Weights of a small image classifier: 3.7M parameters, trained on Sentinel-2 satellite tiles (TerraMesh).
Rows from block 13 of a small image classifier, named by matrix and row number. Rows with one number belong to one neuron. Each number is 128 + 32 x the weight over its row's rms, rounded and kept within 0 to 255. All counts start at 0. Numbers have three digits each. After the name is the row's rms in percent of the matrix's.
After each neuron's rows are labels from the 100 images, of 14848, where the neuron reaches its largest size: "peak on" is the class under the peak. Only what is clearly more common there than usual is listed. The data: Sentinel-2 satellite tiles (TerraMesh). In brackets: how many of the 100.
# gate: MLP gate (model.blocks.13.mlp.gate.weight, 384x192), inputs 0-191
# fc1: MLP up (model.blocks.13.mlp.fc1.weight, 384x192), inputs 0-191
# fc2: MLP down (model.blocks.13.mlp.fc2.weight, 192x384, transposed), outputs 0-191

gate.54 099:142115137113183121123119116126106144133158130171154091175153111119104160111076101136108090207106096157173163171093153151117121108087077135110089138129142125107151110115074164143095138082152073124107079172105125107118058091120135146125156128172165127135081153142168118107149110044203134048175115122140169159111132125164101120133125193152047148142089112136084154120067108157162106152208139197101143116109143116061137181099149142118131124183084116146148117129126166132123078181107159110185081073183158136121108097104076186088106130130149130145169124115150098118105161139119174154
fc1.54 095:181167085081102142164131137113128068118120128167157144146090080149157156106133115115145120139058062144125111143147141158087151089129170044071134082131100153164136115121158155099185137138086132115151122186059132170130110131122158130091167115138124122170147121117127143151187079201105145173140191149149123122174171138119144134109117093144137058198128111128175109115105110123137076187206135119165095137107141038124094139163201107111124158167080138138089172089143173119179134144134113174174173105120140103123153159144149100147123101100151096160077170132108098097152162162148114097
fc2.54 102:111113165050131074187189147110133146156152078113121171160089148122083151104140149159137129168154142117122202160141149179082094106134196156102163117123119179187141094139108132118101132107161125080142144099111098166153173149184126119099079130161125118105085149131117166097113167120155131131148099135133137145072073108140147115082069115113181116121185176062135122165165132145118102100114087154123130127162059161155172125120048173136154165110073148144158140164166141066106106077102146149157126068095120080131184160171194097156113145096162155152169093122104123140123089075109119122
peak on: built area (27)

gate.66 096:159138089175115148160144195179130156090116106102092159206101151149107106105092147139084168118097147160107045148182113104094091100218146099168102066113084123111122124166156121079146148145097104111105181113136131122137144145112102116182137106093137154040112145083134139162109125103095138148090122091110136139103114142107159123122138107123118145111082159119134141021094139101176090120116120125194166125072140083135125106127203096132136168101132168156158138112115124162105118135146101109155155149148140130115093212146137067117106143121176174063136112165111129075135150064112063102
fc1.66 098:171113123126181151127164155084147153061106074167129120038143116161147100040134138127185061140130077123124136100119185145094107140109171128141166152102161125182137160110152111154107089108114148141097086114134072105073108166132144137084093157110101122146149108130111097099116192184190160127119184126165114109180108130167126129165118096123098130111121083127102132087152132113108143096086148144076062142135139132122173178058081112183076142061144141111113117087155118048177112163170103174132151150081098133132099127078147148091123136141081115171161136126115112192112129149101145087
fc2.66 108:120121212104105129164088129122155140143103145091101090080107074174115167157112117136124094115151190156192123095109170147111121162107116127131183090106128097202100105154090156097140144126100139113116150034123125187132143116156081123101119118115077154114143160103161138126092111135116066167102123124087093080181130129106109128133087176123081176160057162116165151160107120203104077131111131104110097099129149139120109125175140129176128114126150084147139124141149125085108155104093106137160137129145135035147155129069138129090139167183135069099103164165136154123106075018112174097
peak on: crops (38)

gate.23 108:166156110155070173116103225112111102121149073118139128086107111169106105138105139083110171153132170169089113091108046148130110151139105137133172129106157122122145136112180162119100166165144100139133095136143113076219120085064118155125130100096150135149143153142149110142111152133139116121136149143127154125157121127172126173126149147139144143147120167118116146121072183104090040083114158117175106093174093103113087121111069120084161192109182091175143116130150161147121102172138055100218115153182121163118120106172142065100128096170167120175103146072164139085077141109132125074
fc1.23 099:103090102102108127121153108105102132087164190072109157137174087055132129130127208085129152134149126095105122111169143101148173136201125119054122105173178091145087123142142088149121101148068129124122114092142209127140145118190159135114159103160152149143163155094139066149169213125074166120120139116143164156096090216131143149120125150082087191129152141136158114100101124156125129190161107108127104097108082131182140103114108128094189155074155081111117104115063123128123121151166174122165105144160132069135153096143130147126158138160126126055146113082157099144164156083152133087
fc2.23 102:086149152163095178170105159182105106126184093172186137142150134137113174093123124134132128163122159138155114104136098119108127098107075083137138147115109155110103126081159162174127070122160150084112077133123162143125118097121125142045142181130085119121110130162140057169117093127103155111147117097092155051076143165173207126162190092187101165122149103073151156146082151116170145059096113123170135152137137113143143146109071120125063118195121157172179161081108178147124114075088124193101154133162185133102110127113188122062109106152138114126127108141070159139109152143125149098
peak on: crops (56)

gate.19 096:121074092164124154163085127155123129089066112175175153110106142088156168112164109133152119154145079103098203096113209093065128126082147176092112129059124117110198126156135130102067120127122148106121148088116174123129118046108112126134142179103178139115122152120143110137095092148155174125136105110128121195175134141163148142095131122140119145114184144150141139106121159128144113158194090033149129104078149136113108129178164152082099120192104084181075146110162124144141089117104105110079125106134180157150110083172086146129096122184068129128163122104093148152095185094162160089
fc1.19 098:148122123130071132182151097152154123151110120083104099118125126073110109153118157141119111084145110082164153158135124070116146136164136122200120142134092104106170165128120057133115089108176169105182125165149110071065159127088093087096131134165137156163118191131105135163122137114110155119140109170148123099061123127117127061121141149188140165082080110169150121190113166145110093208113102110152112124145084127108116165147124109158141197079147145035137089123111136159102158109086145158107133142150106140097140087184053085083122133113182123131124109087053170134140221126114110154
fc2.19 103:164107140135175182143116129078147146101094206153134130196176077102080121163109139096127112097104135128112078138173149127140097143126138108174131084120129105158113059138117117086147063092148162137156160162139127161172160181160182110143098072160216091169173097112140124071143072125209076092133155115131197076070156171144100147144097087129173131134124147127163147086109143096088140143175163124141191118162140194150111084143123130120140113177150136108094128156101162104175089136108173100119117156101161091160133181136088130158140188134113158098129134134133146147154085117140175138
peak on: crops (51)

gate.108 119:067136167183182133134130119105117180090116083132139096104083129124058108135216132107177150140111076110101203183150090078161092117132177160160106077083118145139125088144093096131131094157135077142063147142098123108120055157140127086133195120148153057170124158109171130137137146145112124100133082117131148111172131130140128146152116050196103143151109116093145118118156138172147159136125145127134123116118195114126074129145088163130059186194095177170173136105116158143126158170186094168130111137155102091152092075113122192123127106118135085155111136109126121126113101098164148091
fc1.108 122:159151124159152171151116153168098049113185151152166138190099149124129126096148125156074069143136186203126116129147126137099141158173135133092112117144114140093120178080173111152134111147079179103158130091109176102140185116081148079074064070121108123143136156178147168124074125147114150166113153150142063128128115130120173076143115111100154140072150135099138123150123118087136101184123072142078102178200092076104122136116129104094155122066120155159059126185195107158102109122124133131131095166121114159128172138107141145184218115104109126122080104131099180130148134119115134169
fc2.108 096:124145126194129125094103123129117089105099082108088141113129095145179138089092138140073178125138163072198061087154148159158100102169110122165180166106086061116111128145072105111114096135131163135116119141176098141066152190137130130124070118150073122127114135167136095086132100192151141069135177093149131104185079117161083195099120100156123059123189132147170140181161073153135160142110182113065141161085117145147153125109135155164144096129073117151096128085124116127123098110125116132135131132075083124127140179146150143127165140150081080129166104176102157146180142161073147075
peak on: crops (37)

gate.312 108:105129154101087134133097184065167116100134155102061167107129113135142136142083150114114141155203101088146077135145105123174119094136166146176125132113087158168120137144172145123131175070111098109123135109170067150116103155112121172131130119105085097095140084079158147111151181066156076113177092121167102084110116136166146117131172174129167136168085110169067139106131237160136081124171162106112115093109126144169125132125158073140088178080106084135094170078125089110216085118183151155124118072124144098164132131153160102099158108152119098102168167152103138157078151107098132142
fc1.312 104:171151160101135113153109172124154050097148139103065107157084107109170183144146103124182185104161092068150135144143129189153108127142100110156105180145165122079120127138130173177097135115109159122184132140166131138140172074146126137107128138148129128107115092133113113125160091115135108087166098128113104106137154200106151073164182144093164158092090151177091155082105134118084081117130152113128132147137069115125119134120126080131092057140178124119111139145135154165135127144150082164123154120080137108088083096094102209135133069177197163060156060115143084166179112050146105163
fc2.312 109:099143107184157117169102080102139104090121172119146217175128163103127125120128145114130136160137152132099081072137131183142114103100135119090141190172177137146069170136096093060127112113194180127103085108184111067137156127156132178096124174152100137134146108125097124129178139075082167094153125122158199084111078144115095064145151120164150066137146095133199145133101152166171125163096184153073133138178146079144038173094172099086146139136111141133141126176084089131116120091101133145130153152104120096087149126140124176177170134141067120122149150101116103118120133156128154128
peak on: built area (76)

gate.244 096:119138152113084144134071147144136158121187157128146140131155132103130140146107132079130137156152180105175163101131095154122139111103157093118108100071099154069181095151104117155104088164122165141096165200119123091097111138083132135134179139137144126135132087127137139100078070094075163197121124171149123148158160147103119162149174104135056125096140164126106174107142148144182111139119156089099107191119123098127062054067124123161130137123139110203137098088131133187062163085139144152133078149122144088117086197131137115177147086075081118128044213089154092114108131162136111108
fc1.244 098:166075128063124112192083124158113150100192144109071092137157087093136109159127195128089099096145157124098143177129151110139125078119155088143156116154127136128132077108095117126124156167147134182117120195102176084098102127105153117133169098113158089179137112126103082151077055170127159106080140142154149126103129178097123172095134126163123159106168126113140165145146132158134166098187140078138112156073110124173095107098094143146123157201139076156099109097136123068100120086138146147138134113121122064133172155145120159136189133108113155185069170064116214140109175084078093150
fc2.244 096:114118150091129096122146143119140082127141097179146122095112151114106147192106151091143088154107136132116161069121202146095106077156072124115163136146161118127143072149056130204156082152123112041150124085127074206134126119120141156104170165159122116145114139166168109108107131141177094129085110101123151168076122113127107136072126132162115117124111114115132125137123187110158122138125088109108241103108110137161173169134106143144154127117047154139164125155116090208153083120105132141210110095148148136162131032132089186150134131130071133129155116112056145120138130162144109150
peak on: trees (47)

gate.171 107:153047119106163138149142182082171087096066115181166109170139111177184074154180152165140169085126107082158081100130108107041114089122185173126163107081136116118140146132164083116091134082133123084119144173030128099140050092145106135185088082154146063093121179156138100117118171110106123125121175148097116115149162061136115159135108133145111128171122110109146157142128171131134129099099114161153155098152144127134146105131170109146110177105137070175088127146094122096062130102107119123126158061130175121106124107099105138182156131144138152100162137129115135148066080119107166112
fc1.171 112:133146123170133125127112099116111099071129122096080183098104155127108188091137144141130126073081096159105142096099131171074111196086140062152137122119162129183128171128153163044115175169101101095076126140144127152134177157122109129169158163163115069084115186113193059161079126137109114104095074121197094162128112125146120107116172166140130075119121144086134145106101105134120133093148125086161065130145115119121089129159113168118164127083126109120139125128152118090093095173177096170065139203141131199101106157136129108146097171110133165096128149118124080112208167143126066151
fc2.171 116:109116161083050144117154095138116078164115150123129082160112138176106110139109211188135148108186140096102148172117129150130155147141118137098110114069129145105092064184145123104119111205176129204104135141112092090066142189140141143108049150163120105139109119150129133154124134099146095172151128142143096139084172144157128128117084105115132117164108096219111100075207154138169128098118112100105155114182097140087119159114095120165114102107142154066111156131142211070099138180073093119117131147134133180164142067137138120104145133128100078099084113071122114107168116101148099140
peak on: crops (58)

gate.44 100:075141008134148177099174116156079143148175128105123132073084168151128128140087117167208157078139174160118105142111139123121123139118138115157100161145143082177158109117093140092122180142123131129097173155125107115100071147194080140157102137158087132189157189111139159069067071146110165112139110091164143160158120151128122118081165166173176118106087123202126127101140154145116128149089068143083137115080092138092125152104105169157116137120106112100092122140095169099153096134133172089144138117156126129110122138093123178113099169065211111134145100065111129081118121140154087148
fc1.44 104:077123000114114150120116153126145142119231083162145175108027099107141175099096107087132116169111140119157185124095124079133079158116130102137102136126146146161173110136129134124111126103118142134138130119129120105123140107156118109091058115165173095152074131124085144184150145142160117108150097093074146127161101172184126116115179100095096160158142138144131109125093100154123139113139088171114089119085197196148091086095109126162133118116128175069133100157167129061138131072155169152139175117158125116138129171105147132169181111103118184136172122141086106178155115106087152150
fc2.44 099:153171109173161133177106133126133131170085098160121163148123167098149076114095112099093161149108151118157110139154127169122123092182164123145063108068177099110152134118106140183137091154120185135079068130106106155113195164101100155131115122111159135137121111067098117156116079124153127165088178040116111121153193093108168128102180173124099069089074134110083136105086059082136125101146200124092102132103113141169082093150103090148133144083158105194131080128130125151134149110132099136120162156141064181141140160074104126124140121085073118121132107101126100191113190106077098119
peak on: crops (48)

gate.276 110:132122109110183176189163105137155154116112105093166159099157167188113103076104137109075154104129124135150140155174112119136104102177138153206132081185099067168168099154129164116145119096140117140157125103116161098101130143087159161107123138137133115108139124127141081148184086165093135143115149092153094130070136121151060154166175143095160173115137114156183111155135165100159103105036139087145116076179128081156117101150142093086118119090167195159148074103151135150140122087155101128093140087097109168186138135073090146187078151145131090104153099169179135149132157218142102092
fc1.276 107:112142102132099135091140142162136131118072128132196120193091099137088095142107128145136102131132105105130120119086055209118140101123121101122166106127142093116107159139109107089129139142144124172032114163110188116145109094169109097064160156193094086159089072100169081106099128156107096081084116158207158142098137134021116094089098150121093202157084103150150084143091117138123094165184091095119126165129086149165119138096136149123084117085118107130124171102151132098134093158124141133144139107126119163133100165082072064122191164101118177153092157123101143097095148135129163138
fc2.276 098:122139153137172052094139104122072119095136131159079144140085128066123127189098114108103118037139178122120130093142097071117172158177096130198086107133079102101110135171179092156081117093089119150102168123132114164127116179070109108144163133131161093134159159149077120096100085152101118117163147126138075122168092092079156164093141137119179107147167142072147123115114145132124150127107114067105087090108119077142174121119123121161100118103075172132072136121084146115112186149077097192153075104084067144158148186175155136145107099151168102166171179151121130113096151166149137145
peak on: crops (47)