config.yaml
dataset: "Sentinel-2 satellite tiles (TerraMesh)"
horizontal_flip: true
inner_norm: false
beta2: 0.99
max_steps: 7200
weight_decay: 0.1
Rows from block 7 of a small image classifier, named by matrix and row number. Rows with one number belong to one neuron. Each number is 128 + 24 x the weight over its row's rms, rounded and kept within 0 to 255. All counts start at 0. Numbers have three digits each.
After each neuron's rows are labels from the 100 images, of 14848, where the neuron reaches its largest size: "colour at peak" is the nearest of a few named colours to the mean colour under the peak. Only what is clearly more common there than usual is listed. The data: Sentinel-2 satellite tiles (TerraMesh).
# gate: MLP gate (model.blocks.7.mlp.gate.weight, 384x192), inputs 64-127
# fc1: MLP up (model.blocks.7.mlp.fc1.weight, 384x192), inputs 64-127
# fc2: MLP down (model.blocks.7.mlp.fc2.weight, 192x384, transposed), outputs 64-127

gate.104:150112137106120163134131093136141115104134127140151194109150149156126138175130119150081127121127106195135072152142138172139125140114134128152137165111147122112099131137107129114130171139151144
fc1.104:120118164096120132099098144085118144138166146135104099133118112145180119142155139154179113118085118134146128123099095103115120092107125148114173097151207143157155133115115122131144106125087153
fc2.104:140121135126121181165105107162132110105145119152123130147105126128130133136136141162128105155156082163146112213068174160140132118143114169112111079136141146132144136130099140115099143127127107
colour at peak: pink

gate.229:089120132162130114148167138091076131137152153104092158150098125137187126148127156153132135092137143175123155095165087101136132112129126111107078138138150110109097165097111131110134105119083108
fc1.229:093150100107135172132139134133119132200142166127118124115067092141130140138142115138142161098137122160163141166132112098107119121100121131167141107118123142124106168085155133129150141135130160
fc2.229:120151071158169154134138090154135094119087151123121122119129138175104108122088150089138111094108147116103128122135150115160118112093128117102161150123155159125144151122111167140135116108137106
colour at peak: white

gate.63:126156131187128096083138120173130165154106152111111112098130092145102163118155142067131122144111099127106126140172095139138109125106119135132121125201146136141155155140116149098138129166134113
fc1.63:150152126125133173137137134111105114084064151129144124190136114123146150098138125172151125145121092149117107144094151100094131152161124128150119113117137082142136088119116136129148127141119123
fc2.63:147120118138150146147102110139129085155077092093152128119076118123092115085134107113078135088118125057110127129149141117145140110105110108130146138083081142125126180125162105136150121133136128
colour at peak: black

gate.95:118163093195090111110071128067131116117113135132115136155144156165119113176136097114096130123103104135151183129129124145155163150102151127152149124165140131127149074113132115135109137121142142
fc1.95:157102149139113098097157178153070139101134087168086120100168129115119128149168112113110143147136157129131135124165175130153161080144075104121115121140140097128099108068145138115100148118149128
fc2.95:122113100107136139136133132125092119134106110112112165101152134101137133125134165114136134074123142134152172130144139134091130147123160152064132101131113116163141155133091145120144127166123132
colour at peak: black

gate.128:089136161098157155125151121094116100116166139120133131101127121163090107080114083115101142102143105111153108152135141173127129119155138119174137158135128102130095157099089147121150111139119158
fc1.128:113139120143139139112208133095139139146098107131132090129119136118168113161152103123108122093124141116094119121158152160119099145130126083150101131127106101115158156133106113109167094186119119
fc2.128:132131116100105128064103124082125091175119118161153128123096087104138159121104155148124115126108124129159135148097188158097146112111150106091133165116137128099139139113137160099089131128066137
colour at peak: pink

gate.177:158098164148151141110167117136151129152117107112071129105118099079136109119090110143088114091170129145140102097148161110137112141126111163143187210121132144095103136114085122105127074111113112
fc1.177:090170141178141086120113161094153114078132147107141137129144135124100090140084167099155150107140084131112121115085118116119151172143185103101179156093103118103131156119105149109146101100164130
fc2.177:104106099066141095145129086123152127120113136143138150143123160158097111134137106155130116128117098126134113140100089144108144131120150088157106092126092154151100149146122170146128092117147136
colour at peak: white

gate.264:141141121066119137157086112158137128084139120082127130084091145160150138177096135094124123139131173108133135148123120184134133134114123091141117110107122155191096110128125125111113134131133173
fc1.264:126183162074110131132141181097081101117149139119108140163162126111133131143184130096114109146121127139098156156104122114091094140152110103112132136084099127157119124138112135192118100172135132
fc2.264:101143137154138167140107136135102113160142152130093148066139112124137168147160134148113163184075173137108188103137156120125119142103144106168141133132144109135128107138132140104100105144148085
colour at peak: pink

gate.189:136105127171142108151155105138129143106119117164150145122156141129155122121169096132110108133110149115107144102134131094128145143106153148127164171118154119143072118156145117157100116171111157
fc1.189:152105166117144185151137116155089131115115105089117119154091112146107102127167095124104123126102110119131152150118139114154151116133123180134147056109151130122151139149160120126137152145119112
fc2.189:148125093141125115133130144122158153092158127077124125142115190127104132120105091124139109174132154151110133130135144152149114170106108108169111152122085168154159121155105132141134121089092147
colour at peak: white

gate.190:099127137122114151102128142170127128111142140142130136112122090129113126130152118137153114147127105155179101126182080123128166114112092145122046136110140109106144112149139118091122121143123119
fc1.190:117094092126152130107122118160111121135128123127111123124117112150102153166138123116118103163149092125057161112128152116154082119157120118122156138115084171098119145124120136133097131138096132
fc2.190:170122137161149102109146111112152092127133127123126163121131146088120155142095149132119096093155112127125115155142104079108165150181150137155112121116093121147136101137147074136098178115130144
colour at peak: pink

gate.356:167127141141111123104125116142150097097130170167147133150115145143128110125105078157170112158141110107126122140122133101092158095087123124112173145189105097160127140116132127145152133147141108
fc1.356:097124093117130120165099166120141094141128102084127141110093169147097139132142156115103144103092089160122128114099096137166166141093140119159098123068164156127128123121116086156122153132094140
fc2.356:133155127111133168148172089147107137142132104145158149137141138103160141088122108141124082091145161134140097122114131137098075103133133151142143129085151128119100111143119109128121143103117122
colour at peak: black

gate.374:146134112121153091123138107144100144100150153126161115131162089134145097117135106096137161123156101135135143153123095108115147133150159114134172182114138153104126112163084130138113119173142106
fc1.374:122141129127127125120101153101140118117123157110159123176144113179136051123110135146108160099131117133124110108110095137166139150114114105125121134109124124126133188139145090120108140132147116
fc2.374:090138131159156112105143163132163075147138142149136093117064088116113162101121133158133179086144163172153103146156118150130121123142118150134131137161141139118127124165114099148131176124112142
colour at peak: orange

gate.7:154089108121104173115172112125138095157139125167101093188129147127120125121127173098110147103122084107096118140155136136124165167112129095183110127113098090085141195112141161141128138128102101
fc1.7:141108118177121141086125146120126154162124119148113129133133116135128157156182089162077128139160077122149144140115090134123112126120137182151148082149104148121124099148116140171145165133128109
fc2.7:122103137106165107111128107081164094138129154133139100128143101098099124126147127169152116142113104130102088116181119149111131147132141132153093116083137088149143101082103123147103087093116060
colour at peak: pink

gate.375:158138153144085120140134120153080104094139087093132155141102131130167113151126127121085135100101111126128145151131169147110133165144116144177105126086132171097077158113160117180123131145145125
fc1.375:111127164120134123121131127144167142106143140169140190166110141127136148126112140155114113149184147145152135100174133118129149129100139121141136162186124144163109104104101112157130126158132146
fc2.375:066139142130093114136120128108116120161139139143120173181165137099108144142109136163139094131159147129141123163108191147122087122144153116135148125139139165142129111155104176103132119123089130
colour at peak: black

gate.143:133156115168098163142112141115103124096155164090138125147130138166113148137151117056130109146093100121136143099123130103150094115081067112143128138131106144123136138171115147125079129112146137
fc1.143:117123142095121134102114111156163141123116143152154142110124127128169131132114142135144155125125127121138116159102151165122097165109166129130130181123126095130139142115140123144146133120159111
fc2.143:148125141166106129136127136130147116112178148134145074117136129142081192127148131135143117148169167149158124152114154095142114139104142133141155112061140178148096133094122114147146145115105099
colour at peak: black

gate.159:142106112123111154121155077166092121121126133100110166110104155135099112147140154165138133164160140132135159147139125149105132116123140139153108135148111139140127086162137121127077139134086154
fc1.159:134111125144107129124098129160163173156110073157105125085129171127092157159094124109117104161102129136138110099106130134138132132163128134114137121138093157109091138137136161142119125141132107
fc2.159:142101094113072153127152104119126133128095121154072088116124117130147164110137153108137162134112164123127142107151097147111125124167083126142140150099122093120086163152113131090130114126156160
colour at peak: white

gate.214:074136120147159142124125111120149118141152105116141099148119131123155139121143074123133109101115107129121143077171120097106107120112117113096099126109100132157132130174143131156119144122150110
fc1.214:118123133119100134152160136120083110087125137137157142151132117130145118120133125127133132155136122117101172159102113137120152110143153126136139149145100108140155145137189136125108132110135106
fc2.214:107151112100153116149128129130127165167160117160153114092134119129156124064129168154158131148128125118153119133156135134161145138139081114142116159126075129135136133156151115078120111128172164
colour at peak: black

gate.279:164092133140105127126129123139137119148142145131147147125119116156110113093147177167133095089127137114166155153127138157170140124106123128132117131122120113157134129160119162145107154127119157
fc1.279:122122095113091122153091140094126114110146149094132177117119182164096115146127123102159141121156138147140146141092140153128126110094157124139085177157129121165129119187188119130134143153145126
fc2.279:127103094119140125200139155116130115096112157108086167103161100164150120109096120177142108148091125136146143168087144140158118121079150143146078091148130155115128125189159139128114121155111150
colour at peak: green

gate.100:169130198124104142101136157137137104124126110164129125112137131172112125135155103144116118143132131141145147090180137164119154187119124180131115132143141125159146129137128173139108135117110162
fc1.100:127132106154153095113140154134151174106122137115129132115136133148124175109152121140078140120139152122123134174162116112122153144112086140115125142178116133167123133149097156145123113129107146
fc2.100:124147115115097087097109143127145148185093094153103129126127111143158163138130102117133159103189137133123163167164130119126146140134072153180140124146161125140124106119162134154143136103137114
colour at peak: black

gate.83:144155092126113137142149114128124145155087102131137181138140106108149136146129142137162126138167136148134121162116114129156133138103135098109150127100080109127112168192152149147104133087119108
fc1.83:124094145127130131104078094115100133118163112122097136162113143094134133152120128146107182148117152123140137124155187126086125141154098099117103110130148144155140133174168107113157123138110101
fc2.83:142096143119082128121103138115139148124110131131125140171120115114182135167184141134154162122174136132140132126123166135149131132136133105138156149168143179134080096142131122082153150101130132
colour at peak: pink

gate.310:100107139084115104122129118139159131131153115137127143125116119138125140118104109159155086063129137138154177146132122106120159136098147103105150143101108136149114113125140163154161094136137154
fc1.310:130107118167140173113077159100120139122147158143076111128139120128153122168105140124173142169184115139123090114120113111151161170120142159113133126172147164123133100159141105173153129143115134
fc2.310:095149108115121145129083125143121116115126138126093125097152136087159157119141140126139089123134158159105186100120105151162155152107145150098181180108104145146150098107136117138148160171140188
colour at peak: grey

gate.257:159166065133182118105115100135105174124111144120123160147113097097148134116105122156153090082104119147131188146184117149130122135095148155141148142138097109090151131142115127191111103137125108
fc1.257:162140122131144141108129134108106144113139099155126089152139154161137106153137131103090150164094070106117139097127097096155130128159133157139119117116095130079124137131091118171140127128128114
fc2.257:126153114131139101154132154145088125160134120114144112147118145083093093147149106104118163141107155097097089120090119120130132134107112147121143103131139126140130154123117120115142164138142155
colour at peak: orange

gate.234:104127109131114105145093153147143130143119124092073130123118177112111108119150124149094141129108079122175123164125122133135132135129127111127123139117117115132114101091121151133088126119110141
fc1.234:113104160109137139147113159093124150135128163128139129106107120210113104143103123145131073127102163125171148108119153106129134120112128114124090155136134130112119144143125134143150126093135085
fc2.234:150154144125155140133129150147143109167103086110098145129127108145139169092133117149144145117141170132122147120108098148133068123082106096156128126106132152139081089149096105125132142173094112
colour at peak: white

gate.188:119157166142136142121151109162140107164102127126119082125136138145112127123134126135130100139106145163154148097154144070114141120105157156130153117127154156117070158147134114202141161135145162
fc1.188:128138105114115086120091164125140176099140156126148132114135136137106091147161162112127091147098143079117074153150067155133162111130106145141080134092131164120149084130161101093118156122148128
fc2.188:124144148133124139143139101093144130125140115128107142138126126119159114161110116073147142161064099145099145112176128159128142117131106174159094120133116120110119081129160138151143149160124165
colour at peak: black

gate.2:135123141105133134105131131126121127114149153111119151068105085092105095131180109145149132132128151139157146107118148128160137145113121167132156123143136105143085134087141138121106116172097161
fc1.2:123115122137141134137147126129101111172100129150110156090134130136145143109092121135156121136087109110151143089135138096144133109141110155142113106165127117139128105119119118162110112125136110
fc2.2:143098139125090109137111148143132140128126109125132145124124110131121150094168154087136126090156170161129109086168134175132133145158144099096119126150110132118126138073116080160085117120155157
colour at peak: white

gate.172:156140136107143169171107176136085141114132083072110111104121119147130077143160141126134146155141126165146130065171126076115103094097131154145120165125130154136142111109119126135138154170109154
fc1.172:161082138130121116121148127087134075125153129108103199100077136128118100135075160136091115080127117156106094159141138112131129152106149080130117133122111157123096126122094100109141137143127108
fc2.172:127134110168128111118137140147139121128124117134113155120142196088172107130151111141097149078100116131116149131138141143088151175103095157120162109125135137144147125169096143093133132128125141
colour at peak: orange

gate.271:073117126151114133107122139149095143153119112138142154149106165129119123109167162137140128140123110133140113100145103100096114111164117159139134115098143125111146138137107125157115133118152119
fc1.271:071134117126137111099139121099156117097151131157115135150131113089100152116102137138109114122115175116118143142117104130104150124105097112120183118128088149147139157168100138110122096146148203
fc2.271:149109195158134107159143149101076118131107137165166155118128147150123125126136136096166161124141119155135148153126132116161119121149166135111078129169159159153121157120112152145145091084110123
colour at peak: brown